A small image classifier, trained from scratch: 64-pixel images, batches of 256.
Rows from block 5, named by matrix and row number. Each number is 128 + 32 x the weight over its row's rms, rounded and kept within 0 to 255. All counts start at 0. Numbers have three digits each. After the name is the row's rms in percent of the matrix's.
# convs1: 3x3 conv (model.blocks.5.convs.1.weight, 192x192x3x3), inputs 160-179, a 3x3 kernel for each
convs1.95 112:109172086125128121043138088073180071120144100058129049129126099101141121099134138139119147108149154146151210074185087109164098052124049089186107135135129060116065092188113145133132065120078166131096152105147088144132156132097143111139093147130075186076123143104054131052154123149105159135131120164147120144111150151148147206079183098148144119080119067096156070121121106067127076122130093131117121090137112068186074114144104048122043168125158109133127154122162107184133214158187137137133130117141154129171185167208092151064114133105041128071
convs1.96 102:122102084129111108102126095113103095123146125107149116141138150124102118134108150074076104121097129141133140085086088101125109078115109121114090111148142113148137113119095108159145111150141151121090163118067107086061155125094153120071104083063118100091122137139119157134048070074070081087062079088083080101115096119137124138092105118090155131088122132118113090130132097101111085142122108139116091100090074116107092114138135113154138098088102115084123152136149077144122108147158127182176091101133147157172139128138111095076111104085093101071
convs1.97 108:132157134092129107036091070128183111101141084038082061136134124095139147108126143098090110093139157133142162129196118095133074060087088133179145104125106042074055132176158101127113039078066163124135101106119079121111155123129105117114087122114136181120110139092032080057103114120104133135135127159099088112095135159135137160138195137109124119054091072137152118102128085066095082136122112110125108090117098125183121101143097040080066093071111102127143138142164160184164160168186075109096129109138129160172147141142123151115083127079053101080
convs1.98 126:087148183043095174117085128100128174065102163151073111166130109140155109122102125162131114152157069124104148094118179091140152180062111088131178048091168122069115085127174047088165115069120109179198062104173081132158113176184075105166099142156099129174052095161148070106150133157142130099180107157163131111153154074126105152104119156077123164138069128093135171064093159123095140102149169082100169117130144102126165075110159157072102148123093158158085131121140108112132059098180050046138152120098124136117067135162089136187059088166135095128
convs1.99 087:157122095150124058070081099157127075159114054082061103122102093099123106113098121083076116103124152139125138162133082147099084097060119165144099171118041090076092162147104178123042107090078164111115119123068070097089156107118119124079083101098163124076166118042076059105090093139108122157131126178090082121101128152135123144156139104189097085133099095154128105135120077084082101149120122123122093090102108164120079165111049085059109086083132109121162139143157158157147201146088161131049102109105133130125145115061157117101133113072074077110
convs1.100 089:093099079118129094096068040095063072095138105089088077121136129140118125128136151087093067148119152148150159096045072106109131118119113080074056084139092090084070072080063085147100093090068131175128170173093118093047142165130165154094116090064093061055091135099084072064108101089138118152145167159092099069150119151145152160084062083100163133120137111102107104120146108105099079133149135144150104110095081097059073099132110094088090116115100152125144156160153107104066116173112127153110099119098148154158156163128122114103130132105114090069
convs1.101 102:130159126090126102038093081138185117101136084035086073135131126095140145106117139106103123109151162142144161127189119105133072058101091133179149098124101031080066128177156097115106029079067153121130105108113075115107147120124104115110083117112134178118093128087034083067112125131107139141147129161108101124105151157141139156142193143115125124048087074136151107104125088064097085136115113109122107088116103133186121094128093038082070100079120114130143141138162164201168168162194069106095133122150139159170154141135128149106088123084056106085
convs1.102 080:096111104117122082105058037085062072091123092112070057108124103126135129108113139096095069130130140135122150097018054083086110140116092061077080087140091100069050055077085085150092110075055122186154176156088125091058136178150166147094130097073074058061089122089105062045122108095140105139146154162096102067137135135137125149072056067092159108138128094103114119123128105125091076137151144152136102127100089093056070088121100108067062119112096136131134136130140088104081111165108129143100108128102138155151153153124117113118129116092123079066
convs1.103 070:100123114121123085111062041082062091090120099115070065106111103125132124099110137112085074128136141131116142088028060080084109132111100057077081080146088101069047050080084077145082108069056117199160177152101129105078131191156164136106128110086076058072092118094104058044140105111135106144145149162111098076131135137134120139071050056083155108137122087104123122124128108128093081136163146146126112133111095079052080082118093109062070128107103137137127130112132079105075109166100128144084119134099135162154154161138118127127127115102123084077
convs1.104 112:152120088136123072052079088147123071145123069070077097151130127123124115139122145081064102114108152142127148140138076135111085085070119151140101165138078076083103156144108170143081082088090155103098123119061047083069159106110121114071058083079149125083152123068071084104074075114102104136126111162085071103107110149139127142133135111174117101107091117149121080127118074056077084150110108122116086074091092150123081156115081076081114081073112110101160142142157134149148193153128142128094088098114127126142145104082143107081125107063046081092
convs1.105 109:133145122091125099033090076122174100096135090030081068142136128098132147124124153098094111096135161140139158127186120096127072054090094130170133096124106039079069123172145109119112037082068153108127108110103067112097148108116109113100077116101127171116097128092027080068093103114098123134136126163103092117099130157141139155138195134111131131057091085133140102100122088058092078132108111110120103084111095123170106098129092032080077090077115109122147149143164164194172180168205088122098131114148135159172145126128121134099087127078039097078
convs1.106 081:093103084114126081102064033087057072089129099107079072116132119133119124117121145103095065146123142141133151092030065092093119133115110064073061082144089090076057064084073088154093093077059124185144169165090115093053134177139163149092119091066081057051097127091096061051117105095141112149151166162105100076142124146143139155075056074093164117127133104097112103116142107119100076135156138141145104117101089081056063089119099099076075123118104152125130148143145090103065112166108130147100106121098142158158156160133120115117127120096114085072
convs1.107 088:118142203086099109177131153128129153087104112196125126094085078082158127105100118096093054087170111083071090131091119085098112211138127110120166098105115172125127107116153099100107165121118103182255127088109149151184112179243130091122158151177129128166083110116191120134127107088127133107123106105095091062096161109087069091120105098115134112197129088124146187097090121176133156122168206115089120169146164125116151092120114194117122103101072120165112092079079110124083145139107137122058123134108102169140091113121128149204085085113185134158
convs1.108 097:072146169044102177086108097071154161070136167112113086142135126101140119071094135159133123122142102105094168038153152066159143123115079071147177049114181080077100062146174041109190067066108129144168081100157106151146126143153095111146117153136071161162062126167102105077144148143127139109155099141165135119125143102109091160061167157064144187085098117080127157076111165114110104107129139100124146129144126064155163063132176104104082144122111145143104121111153100136177064128238039051156166140134144142138101149187079134152071113163121125096
convs1.109 087:111104059129129100085064040099077075110145113088088097124153132156108123146143154092102082153114151155162153090054088120123135108116130106077048095143099092092074093087059091147104091095071134162104163174093105081042145157120156167096107080062102070051106134105084080084087092083139107153146163153088107082155119152157167155087055095093156124102135117111103090125149105098096081137138125143153109101091088104079073103139117088097103114119110157120148164169148099108074113170112121167115092115105152159161172172133120107094131140107097083084
convs1.110 135:074122152073109204096110174078103129085111170101122161180142120142139097114106122174142144163146062106077120077080115050129128108135137058109137065109196094108158051109133062105202092104157075171175122115222110116167085164162121119200111124158077105133082111185100115159162142152140122067141100105176145141160143066111077119079108124056137158094132148071107135079107195106115151089139143111109185116122153090107135078116170094115152164148144158137067126107122069118133075132186102110154141136129144151114102118144087110138085104189112125164
convs1.111 075:091108093118120084105060033080054076094127093105070069111128112131125126112121135104098072146120143138131150088030062090095110127118110067073071083146088098068053054073075083156087097071049114181138171158086116095060131171141164144089123096067069052068086133087098063056127103097139111151154162164103109078151130144141133147078060072095158113126131098102105112118138108116094082131148138143139106120100093085049067087126093101068070125120100144124130138131136095108076106175107125146091111124107138157160155156126112112118125117098114081076
convs1.112 070:096111098118121085106061048086059075093122090108074071116131117133128124118126142111095076144119145142133153086025075084088111131114106060076066082143081094069056050078077081158081096069053116187150172155100113098065128179142158137098117106081072054065090122088093067062130102101133102152156160170106099080141130138141134144073054064090163102125127100096114117115136106118099080132160145145141111123108096084056070088124089099066077129119105144124128148132134082099071103173104123146082113117102139163154157158132113126125124113101118086080
convs1.113 110:086153188040101174092107121091141176080127175120091103148125111123149109090086127160134114142161084102092177055136166088136155135086095086137174053110182089075111082136174052102188070070113113163195065115172092149154112159181080117158111155144087144186065128179113089102152141146139137099156093151165134114144160090109089171069134150074135177093082125083130174065102164108109121103139164086115158125141130084134171073136177116086095151127103150157097119109152092120157062127227029063149156136113130147120077142187088143181070107174120117114
convs1.114 092:160124099130131057049071091161142078142123065062063099134117109103133117128106136081071101095117158134128143159145074135110084081059129165151095161126053073078090163157105156132057084084071158113123111120072059101096153119120118123077072105101167133079146118056059062098084081130096108146124115173087070110097120155136126143154141101174109101107083104151125091125124070066082100150116120121125091081101105167133078143115062067065109079077124111115159138140150158164152186151118149109056095103114136127144143108069157119095122116061051075107
convs1.115 079:090098074110124103105078038090058067101146116102094081116129124130118123124124149086095066146120156142143161098036072107123139130126112083063051076144096101080062071072062084152102103088063122159114173168085118081045130154127159155095118082069090057055097145107100089068103102086133111156137173171090104072153121152141143161090065083099166132124135100097105103119141111110094075129135128139149103114092085090052070097135118103101091112112096143112140141150153106104080115170107134152109103119087150161151145146111109106101123131106117099084
convs1.116 076:172131101126131049098092119188143067167130048108076100115096085091131111092088108095096114095139169122131138194138079148105077100050114191142084151122028115081083182152090157127030112082064154111146103109086099118135151112137107116095101117137188144080159131038110074100110107126113125156122123156102091116093137161124135132180141088170097069123090080170131102134119081107085119152118129119117096111112130192141070163127046105068096092101124100131156126139140169148101167124065152116030105105111127129126146124081169129107128121071096082127
convs1.117 109:159126080140129065047090101162136062152119065061075112142121110116130116131118143080066107106113161143128144164143069143111084079067140160147085165129061073076096152151098168130061081085081159108116117125074051101090155115118121125073065105103159136073157120067058076115086081133100106152127122176083074110107114158138124145159147093180105104105091111150127082137124077060089104152119114122131085073104105164140064160114068065074124082076124110106163144143153152165148192162121151113063097106122133132148160109066151122080128118066048087110
convs1.118 037:168113179084086090123094125171125130130117071118062070126086084099166128104105117103103112081167154096134167193138110155141072147079078171091151082112071097062070169098153077123081096079071151142190087082098133138141151146175091084109133135140176118131131117055130071072102114104120161153101124149121090104089160143096135151189088129119127090135072037148126150105099091127098098126131156116090116136127128190102131103130060128060057089091112096130148101122139151080121089126119098102059109122092091152152084135124143113145095088084119099109
convs1.119 069:096153179108104109132075069086067099092101110139088063099090079107151118091098133104076082113157111095079136089026051079088109145122084063098126086130116112077057062094124088136113117074065127218215151110107150139109136207198149109116151132113082082119088099116124077055135104121130104123135119151109083080114152117095077131080042048081147104131110071107142160117105121146104090137174173134103124147126112072063098079111113126085068117096114125144123115099126070106080118157112127125074124138104121168140124137131122145164108090110142095078
convs1.120 085:140130098118128085046084070133147091122145075054086062158138147114125130126119154085079106097117163135127160118157089108131062066064075145154120131143098051092080138158125128150118052095080162100099138113084080092076146104103124122080080087083144150101123147086061087076067076098090106121116102140091082106102115154129127155111153116143132123081084096129118081120120073067080069128109099126120085087094090125144097114137091064087086095084122109106152135139162128159143155163178123142105101105131136136163136121125117107080104125067057073059
convs1.121 077:097108112118123090107059046084060073091123088117068059110120107123130126107110146099096075137126138140125155096026058089082108134112102061072080080145090095070057056083083078150092102075056121188157172160092122093066132178152169143094130099081077056066091121096101064043126108105144112141147159166100103075136136135136123151078052065092160107133124090102119115124131103124094079131153144144133106132103095086057069086129097105068064121114099139129132140130138086105078107169109129147097112125093134158151147155132112120123123124095132079071
convs1.122 114:181114082162126081113135102177090064180103053128117065119088081124135105117136129136114142099134162103138166169073071177108064137132066185121073167120076120120088179118079169120082118122091162146137143120130102134146162143136141126132102132145180099066179107050120122062151128175103136161101123153139115145099129156100131166153076054174097066150143066173112097168109090120120100164130125149130128114137137180097059177103051122117055135136175085132159103121146147120057170112069183159053092096102113137124158154124181105084177119078106126093
convs1.123 077:108108095114121090107061035093057070089125097118080058109122114126125117106117138092080066134124129139132150098025058086079109142109096069077067083137101102076050060085081078145097104079055132187148173154099116096064139180143164142095120101072082051054084119095103071046114098096132105135150152161100088064134127136140128155076056062088152115137126091107113113121127109121095076142151138151138110119103085094059066086118098115076061123107102143132123144131145093105068103168100124149096112127103140154155153153136124114114122119100121080061
convs1.124 093:102096065130123102089070046105074074099144115086088095126154137152108124146134156076085076146113161151161162096063093118118146108122117106085059102143111098098092094089062100147111095092084141150107175173097110083041147147121168164095115085062099066066107134116088086090081093091135119160129157143074097079149114161147157162095067098098156129106134121114102094130151111097093076138134130145155102105088080111078083106139128092099107100102103152109147156163163101115081115171112123172128085107093146159161155160130123107093135136110100088075
convs1.125 082:089107108117123090110061040082059073091120095111067059112113103114139132101105139097091066124135140132118153098021048090091114135108090062074086087147100101074049052077089084150097108075060120182155178150083128096063130172148170144090129098074071060070084124090102058047124105097133103140139155168096093067121134137124113159081053070090158108141123095100114113118128106128087076128147141151135103129097084083046075080125105106067063113106096125120124127126142091110088116164108140143099107132095141156147147142123117115118126117097123075060
convs1.126 079:095097061128129093087061038100065080104145110087082091130152133157109128146146150097107087155116153156162153086058085115111127105116128099073051093145091088083068087076055091152096088092064130157114160171091106077047135157124150165097106078067095063060100137093081072075102095085146104152153166148096112089158120149158169153084059089097160124102135115107098093113145104095095091133139127137155108103093087094071080100135111086090093122121118162115140158162141097101071111173112115161107101124105150151161170173138118114097128136107097084084
convs1.127 141:073127152076112206098108174085111135081108173103121158182140115148144096124109123174143145168157054111079131078093121055124133116137143068115136067108199094100153058111132066108202086095155080169174113112221105122166082160165112112207114125161086109141074106185101112155152140161139125071146095116175144140168151061115077131078114121064135153102124148066110140078106191105116165090141148103105197119126155088112135081114173105119149166143141165142064128107129067121127081133184105097150139132130144145109104124144083107145080105188115124168
convs1.128 119:178108078163120080114129102179092065184102060129113059129099090124135106116125113131114141099130161111141156174081082176113083135114072181113070176118071127119089174115068175118082131128096160138126137129120100136140158129132138133123108136142180094060181105054123115063148133181104133182105125158132114143097130160109140160159078055183093065151142073172113091165108092123123096161130127149132123118136131183096061178105057122111056126132177081121165105129146151123060187124070191168059094089095122137118171164116176103092177114089110127101
convs1.129 094:075132144071087128117069068099112151093112151142063090126129167101113123131108152065061079100117121113108143110109162114111141156079096078113157072104174127081112074120163070107175116083113113146114066078098084096092125146115082087100100098092091117162086105162148064088080090078114111097151126121065068078099116121110109145103118165102137175124076125106123139095097129126084087127143126107098108116103085093122159101119168146073112075076084116114122116122152093114151081146206085095162101083096116140119068105126092132147090086121136080067
convs1.130 081:101112090112119093103067035091059070091124095113077063113126113118124126108116140098093062139123138139134156095022057090095119138117097069075070081146101095072053062081074086151100101081056132185147169160094120092056141173141168148094118093073084060055091126100100071048117102091134109143145164164103099070143125137140137154077053075092157122134130096104112111122135105121094074136152135149141105124104082091052060083125101108074070125113102141125128147139145094107073105167105128145095106118101141163158153157130121115113126122097120088066
convs1.131 083:086099078114130084092058036089057074096136102099081073127142125147122128127132147098100076149122156143145151090042070104106119126118114078077057085144087091081066071081062084148094092079062123173129170167092118089055134164136162151097117087067086053061094134087088065064111102091146118147152169160108103076153125150142149152076058081097171123118134106096103105116143103105097080137151135142152103113100089091053076093133103094082083126121106153121145151152146100105072117172112125152103109119100144156160160166128114109102126132103112085076
convs1.132 078:089155156071126160090129087070163138102151144101109053130129124086161135072099151131129108097161131104101185039165146082154134104102034069159154079130163069101067068153162075120168059093075155138151099075137119157137150142144113097132129162124072165150096146148087110053116120113112134112139101130137127108107162123107099178037187144069162165074086084097137128097121129118117077127134121119107135140155105052164149089155148088100049115107113119149132108106155082142173099163237054061132148136136131172138117132192088137130089123138114132062
convs1.133 119:188137071144146067070106104189142047172127051106084092119115102115132129115122131067074116086130177129142163186156058171122071118077137191143072158142067092096087180146088159142069095101074193124138099118089079130125183123133102122092086127130194139050170131053100080095088098143100123167115119180071074116086128176125139160166142067178112094120118104181138075144137074097102113172128119120124092099123127186146052168130062097084093070089149091128166126142150150143112163142101156155034092086123116129147168153098183143075130140064077098116
convs1.134 079:100115101113114088107055041086062072093128095115074063110118112125126124109110140097092070134127139145126153095027059082088112137113101068079075084140087097067052058085088079152089105076059120190152173158097122101058135178148168141094129103078081051062083119089105064042124105100140107139148160167098095068133131140139131151072055062084160110133127096101110114124128105126096074140152144149137106129106089094056070085124091116071069126111098136126131143132142090102075107166103128144093109124100132159153150158130123119116126115093128081070
convs1.135 132:100079099146134128136145197078069077099125118136172151155143117122137091141126128169155129119138108100100099079076087071139092133177148080074073119127132136163171078070061132134137143154179109113130175139169145113178106119142164134163145117169083075084102128118131168161178167161112141137097124096168157129120141111105098101067052035112135129138163143090085090126121118133142167106107130150125140150129163084066074105126115136174150161173160114133133086090096065054023145140161172152147126112097156141114116122123100083107133129116131144176
convs1.136 113:169135117114138047103077089168144084139133037107056080143115101115147120136117132065066094081126157126134167163162079147121077123052108174153109136145033108084068165150115132140037109092059162120148094112072085109107154118147100110085091110111177146097149133034108064083073086121089120144113114166070067093088127157125128163162148096148115085124104076165138111117121057103071092146122132108118086102104107169145093145133041115062090070074122097119157125135154148131142140134091152144052079075096116121134128129093168132109110124059094070104
convs1.137 097:152131061152119077042087101160137030154116072056081104164147119145125125148139139096090129130112168156151150156155053144103078066070126158152076182119079073086087163154093186123087074093074167107097131124090062101094162105103124128092063100101160142037161116067047080098103098151107117153125114159101099131125113172152147148142152092188110107104107106156124057133112076059083092145106102125123098068100104166144043163113078057082114102103142121108155159145149144179116198171140141127073107100126141134155191146089148120049132114068041077100
convs1.138 086:166125109114132043105074086172138091150131033109065068133114089101147120124107131077077090085136160123130161163151086148113068115053093172145103140137027107084062168150111137139028111094057167122149097114073099107111153119146100109082101110114173132095141134025115064071077094121101126151116117164085076088090133154121132159161147099153113074121104070164131116122120061112075098144125135114116093110109114174137091141125031112068076076080113104125159124142158153123134155121080155152049090099101118124129121127090166123114117121053099073105
convs1.139 106:131171149081131115044107074114184124104153097057083041125132123077155144096125141107104105083145144128136169112191127096157097080094063109179164091140126045083048109174170094136132038071057176134154099100138088136139166131140104108134094138135116182134092151101049083038114119115101137117142124151108097111085141147127130169108191138093135126063087056132152132098128103085105080147129126112121117102133108104177127093153113049084043110078112106134139125130162125171163130167198065086093131103129117156170134144163121152119084134099069119071
convs1.140 081:094109093114127088104064040083059067096136100104073068119128119131125129111125144098097071141121149145133155091027067092099117133112107061071066078145089090073058054079077082154094094073059128182146173161095117094059135173137164148089118097067080054058091129094096067058116100094139116155149166161100102075143126148139134153074055073094160120128129098099111112122143107117096078134150140145147102117101090084049068093126098102074071126115103143124135147140143091107071111173108127142096110119097141159161151160124117115116126123098119084077
convs1.141 124:163131090123126077050080083159151083137131069052074085157144130122129136136128149077068099095116169132137147161166084129118067066064122162154104143136082064076086156156114146138092069076075165093110125115084067098081154096107117113084078104091161151093142133071054079094072085113093110130120119158079071101097111159129132148153166101152116120086086115151130086120123075067085088147104109121118091083099096157147091140132079059081101079074114107112152135145157143169145172158173126121089103100136128138167151132104147124086112125067048083089
convs1.142 108:136156131091125099035092072137184109103132083039084070136133125103136145114133144095088112097140157142146161133197120093130070056091098133181143106124100039078066129176157109127106034079068156124132099109114077117107151118124099112110084116110137182119106135082028078067099114124102138135135133160097083115097138157141146156144193135105119116052091080135157120106123089064098083133122114111129105088113095129182119101129088035080072091070112106129148140144161163191165169169187080114092127111139133158174146138135126148113082128080047094082
convs1.143 075:097124122119118086114058046083060081085119099120071062104114096118132124099108138109090069122141138129109151094017050081078107146113091060079088083142091105075053054085091086142096104078056120196172177145095129109068135187160166134095132107082078060075086119100110061044135108103132101131143146168110094076128139132127107150076046056082153111144123089098122124123127112131094075135158144154123109131110097081044077076119096115066063121104105133136128133120138081108077106153099133144086119132098133160148148154132116124127124110099135073071
convs1.144 087:094104074116127096094065036095064068096134099100085075109133119138115125119132146098090064148116141146141152095034063097098127131117106075076053082142090093083065066084061087150102094086058127172130167163089114087049134162129159151092115090064089063049097135095091068061110099089134113145151167164090101074146118139145142153083060084097166130123139105104106105121141104106099075136148133146145101113094087091056067098125102097084083120118097148124135148148148101105070118168105132154103098120099149158155156165127116110104128121098116087072
convs1.145 109:167132081140139073063091090144144056152140064077092077157139130127112115146134152093071106101105153134129162137146054140114063081070085172159097160144081076109093173154112163153089080117093177114108141126087074090097164111108134125087082092097157150075154145065080092089075080106095106120102096130098080106104098145131126162129136092164104079100114108148129074135125067076086081149123101130123087082095091147145065154140070080098095101097129110103154145146153119131131169145113144162104094091116132128164145135114143114061125128058056082073
convs1.146 095:154129075153142078072102141175140053175130065077088132117092092088104094093085091107109145108135159139124118178138066151101085079080149177148063189120049089085117169152080198130051099084104156109123121131090075125128150114123117135102084125135175137050173127058073091138123121160119134163127132154114106147104131155134120118181154078191103076111099108159134078140126088077097132151118114124133110091118139177138063175113061075078134101106145115128154131140136173173121195150076153093039125129140145127130176116058160129081137127090070105149
convs1.147 121:179108088151118078123115102196091078174103057146100081128085094116134108125103110123112141101137152109130149202075101175105082147099100193112069171127063133106100180101070169124066136115095153142136128121115101144136149132141129125122107141145195090076169102058136096077141125181107130175108123161125114141096140161106135153174072065178098074167138086187118103162106091137114115163126129142125123125128138200091071167103060138095072119135169086137165100126137156112054179120062188148047097104096118145118153157110188109113164109094125103113
convs1.148 084:091106098117124087105062040085054068094134092104069066115130114134127125109123145102099067139123142138129154095023062095089115131115100063071073081144089096071056054078077088151094103076058127181148175157092121097061135169147164147091120096076072056061093131088097064050121109100145119155146165166101102069145131140136136158079058072094163113126131098097110113118138107121094080135152140149139103121097089084049073089129098100068072120113098143128136145137145096107069104174116130142098109119094139158157150154124119116116123125097123080071
convs1.149 078:099110085118122080102064034089059073087124093109077073110134114130123123111121137101101068141117136142128150085025068092092119134116107065073061090146082094069045062072068083151088099074050118176138172157085114090053131169137160142090113093072084054059093133098102066054121100086132105141151163166103106072144122139146131147071054075090160117132130100096111108117136107114096078133147135140139100114102090089052066084118095102073075123114098146121134145138140094107070111165106126148095111123106144163164158160127111109109126121096118083074
convs1.150 123:085105144083105181116113182096076114080106174122137171176134130139133104114112123181143147153150069111074087102042105048137141127145155062087136061109195116122177055090131060110191115117171074178173122125192133117172086164163126121179129119163087078130078102180118134176168142161133126084137108090186146153152143075111078096101056116059154169098147156077097136088102185127121165101134144120107167130120157098079120077110176112134163162150150146143075123107100085090125078142186105108145132138135145162119102111122107104140095106176136131177
convs1.151 076:094103077112127088102065043085060072094138101098085075119138120140122120123123139107100071151119149150139147088043076107107124125114113069064055082145082094067052064073059087150091087074055116176135166162088119091056134171134156149090116090068081051064095133093093073062111100088136109154148169164103104080149119144145143147072058078094167121119127096097102107114140105113100080132152140139142103119102092080056070086128099099081081129115103147121139153146143099099067114172108127151100109124096143152158158165125107111107120132103113088078
convs1.152 131:166072110156111057179136142170064127153111041175139117119087109109128100141116119118118143101153133094096126160060164157108075189150127159065083148112045177148141165073063155115045175149142135120112141129105161147170130116128137135113156142166162054121144112045180138125154140195125133154114099141121122145099157133096098133134046107160108073179147127180096123152105071174139149142118133146125113161135157168055123154117041175137114113142152096157153087105122149091024140113068168154102101129075123148113079119116177082135155106078178129140
convs1.153 112:183135123109132057099072106195132091153130047108056102135113112102148136115114140068066100070123160110137155192152089160112094112046136189141111131139039106070089178141114129139037107081071161124164076101074090122122151119154087098088098122131201140096151131044109059110082093114089117140107119158070066101071124156105136157175139089149107093112079096175134119114121069107078121142121136103104089105111124199130094152132055108056111065069117080119151102125136151123127130136096148123055085082108104119136133141102167127123112118068097069131
convs1.154 094:152131078146137073060103131175135056167128067062083134123097096097102107104090103095094137104124165140123118177145066150105086076084150169154077185124047077076111164156084191123054085079096163111124117134083071119117159113126118133098083123123170137056165129058063088133113110159113119162129131164094089135102122156135118120176161078191094088106093118164128080139128087070097127154125116125135104090120131173134058166119062061081137093092142110119157136135137164182130199156088145086044116132133146126141172115060164125083139128082063106140
convs1.155 094:151128092124132064036090102162145068140132057041070103139113108111122126129120142092078111110120167137122143166161074139111078057062130156161093150133059051072093153169106157136069058073078163109123113128081059107099154108123113126084072106104159148074144128055039074106096088130103112146122123165099079116106121160133121143157166103181104099088083107146124086123127074059086100139113112119128094076104111160145078141123062043071122086073127106110157137137153163188148192157139137102063111115130134131148158112069142118085114125064033080112
convs1.156 137:167137170169127148194205180172168200154107165179163177140143163151134147183130133099157140139137134151108101197198202173106157162124155186158173178131139194159162191156167188140132193152150119081126122137132161197175117095131129135138156188168185168197170110158180176177086136105135117130131120121100156135141141137151115104184182211171147157179102142165135172152125148161182170126110133135130142150178166173169202170117156178163175104144106135146137145114106163140154154152124150075128109132117103124073087050072162135175147119150167199180
convs1.157 087:096104088115129093097067033087060067099129097100073068116128110129124128114124142098093062145123143141141154101029062096107121133114098075075064083149097094078059060077068086150102100083059129178142176165093118086055137169140165149091121087068082057056094134099094066049111108094137112152149166162093102068146122146144137162083053077098161132128134099099106108116141108118098072135148141147143103121096080089051065090129103102079073119113101145128136145145153101101074113165105134147106102118091141152155147156125122114115123126095120083071
convs1.158 126:167129102136137063067086094163140081147124059073064103148126124119130123139117142069053092092114158130130150168156076139112080090052135167146106159143061081079102165150111156146067084082082161109123107117072061107091156112123108116076071105099170145091146134059071068112069080114093100129122110164072057097093116151126121148160149100168115104109088117159124092128123069073082101150123119114117086077102101164143089154127064081066122072067116098106156136141154139145145164157123145127070085091118126126151143116087159120091121122063055080107
convs1.159 139:165147172170125148196206184168172210161120163183166185144152164153137151189139132099160143137139135149116097196199206176116158160124149181163169182134136194164162186155162178133131194151147116085128129134131167192179119098130128135138160186170174172206173117155177179181088135100129122130123122113102159136144143139149118099180183210164145154180111142165139177148123144167181173129117135140133139151179165167170207169122156183160179104145104138148134138114104156135154150151121141076121112130118104127072087052077170146173149118149170197179
convs1.160 114:145140099107134086042086072148165093118136077046071070158133125105135135128122156082072097085121160127135158149184094113120066065064113150168117122137094051077073147167131126135104054078065167103118117109103071106083152100115115116099080104092153166096126137080044071073073088105089109127119113157085070099085120157124131158144179117136128117076087102139135095108124079065081075135108110115116099083104092149160096123140087049074087083070106106113151131139159157184148173155184121120098106098136122138171138124111128133097094130073047086079
convs1.161 072:072147121091138126087118078065173114096162116091108061115122126065127130085084132111119126094139154110100143050193118081155114095102070070183137082138135082099058073190145092133135077102070149113109119099113101128104143109107125112116109135111057171116090153120092110061107117121108140137131114146117122121100141148109105142065217157077165156072085070093145096118140111099112074123106104131122121119133106058175117090149127081103059105096111115128147125110152104216191118165221067070091153140145129142150131118140074132097108138115100121081
convs1.162 112:175129086146140066067087104179146059170128058083075110130113100115128118122113130076069109098125164137129144184155057165106087093057139175154080174142048085079096171155093175144049090086081171115129108123085066113113163113127110124090074113119182138064173135052078072111088090134101111154123121174076072111099122163132129145171147083184104092119099107171127084140130074081085110164119124122129095089108120185142065167124056081073115070079132102116162135143149153156126181157100154129046094096123125132139157130073172123083126131075067083119
convs1.163 105:117162117094136103037117087121196099111147077041094051126137111084149142093116138117117121092149168129139172124206102109150069054097066115187130108140103037087055111185148110138114033084061157125132116107123088138140150123126123119126096146135116189108112144085033094048121132135104139142138125167119115125093146166136138169130205129123143127054088063130158109115138089066115089139116109119130109097139117114192109111151090033089049120095128107132146140128159149191157162171199088109098145125156135156185165152149118148096095140089047120085
convs1.164 088:097154119111143102042110090093194084119153074037087053143129110094156140111119152115104116100139169133120177106201089100153065052075052091180125130163108033083063090175127121168120038085065167116129138105117092138122164117130131112109097143117100187100118157082030093057106112122104126131123107145121107119105137167130120171108207121130158126061081056106149098119141085070105080131115110126123102096128107088189093129157089034084059117089122108126151136119162132190154171178196102111100133131148131143175159134135085140089101136078050118077
convs1.165 080:107114064124122099099072041096071071099142114091097087123137132146106122138140154090087084148115146153154159091048088116113135119120122098084047088136098089093072086083055085142100086096064134172111165176094111084042146162127156158101107087064097070054103134110089094082090082085130106149146160147088094082150110149147149156078058087094159131108134113110103098117139110104100080137147130144154108108097083099073071095134111089097091114112114151117142163160155099098068102166105123157116102116097150159161162167135121112100134130109111093075
convs1.166 057:134107152082082090126101081100069107083097091107110078091105132117156152109123149058072073114169139087094086103070112110103106109125074081082111073116092110118096078086107077127101111118094147179197122111110183123130142174183129114107175131134102075125071089101105107086106121126132142141132146141053079077115166149083097101080068091098142117090127088142139150109099102133113099162166169124105101158117109089059105089098100090108092068093081120149133099125129078111097116158137128149117108120091118159131095097093154139177100090109147108088
convs1.167 097:088154112096145119049123084083186100122183096069117036129132112091155136087112139143127133104145162131121181086188108121185079073111036075180123116168123048099055075185128118174142043095063147114113121102130094150140144116112120112123100150133080182111112180102057110039135130139108141145136109160148125133104141159132121181089203142134179139077096058094147096122149104087123079127113099119127115106151115078182105118186105055099035137107139127126143141117161108185166173186213096105123157149164140147178172151178093146092109152103076133076
convs1.168 083:096107087114123084102065035084054070090130096099079069117129120128123125113121139102096065144125144142133157094028065093101121132117110072076064088146097097074057062077069087152094092075057121175140172163089117089056136167136159151091121090069082057058093134095089070053117100092142111149148164166100105076142123139141136155074053076092161120128136103098108103120138102116097076130151139146148103113099091088055070088126098100076075123115104144128132147140149093103069114166106130150097102118093139160156152162126116116112125119098121087071
convs1.169 080:100108108112117091106055038085060075088122092121071057107119101124132119103113136098090069130128133135123153094021047084087107136113092066073084081140094106073053062080085082145092112078053123184153175155092125097059137176150170143092124094072084054064083122094104063041123106098136109137144153168102095069132131132138121153077051064086154110135129091107116116124127108126089073140157143151128107124099084088055065080118101111072060122113099141133125142132141089107079114161105133148097106132098140160151154152126120117114128112093123074062
convs1.170 076:096118109117120087106061038080062075085124093120070058114118102123131129110112143103084074128133137134119149097028057081091110137117097062074080078143094095073055054085089079151092099079054124197160170152102122103072134181159169141099134104078080066067091118095106063049130101101141109141144150168109097079136133130134121151068044058084159110135125093102120121119127108123091081136159148149130108127108092087053072081120092114066068123110101136135126138124141085098076101163103128145084116129096138160149152154127117122130127113102128079070
convs1.171 080:098110074115125080101061035087061069101132098099086081122135124138117121122130144104096075150119144147142151088033065099107121125123110077082055081137087088081056071080064083146088086084061129174133166160088112089053137171131159153096114092069083054055100124093090072065108095091138108147151170160103099077150124144144141150073052080093166118121134107099105099119141106109100082133149131140141105113103085093055064091122102101083082126119103154121135149143138098107064112165108128154101106122100149163166161168128119117100121125104114086069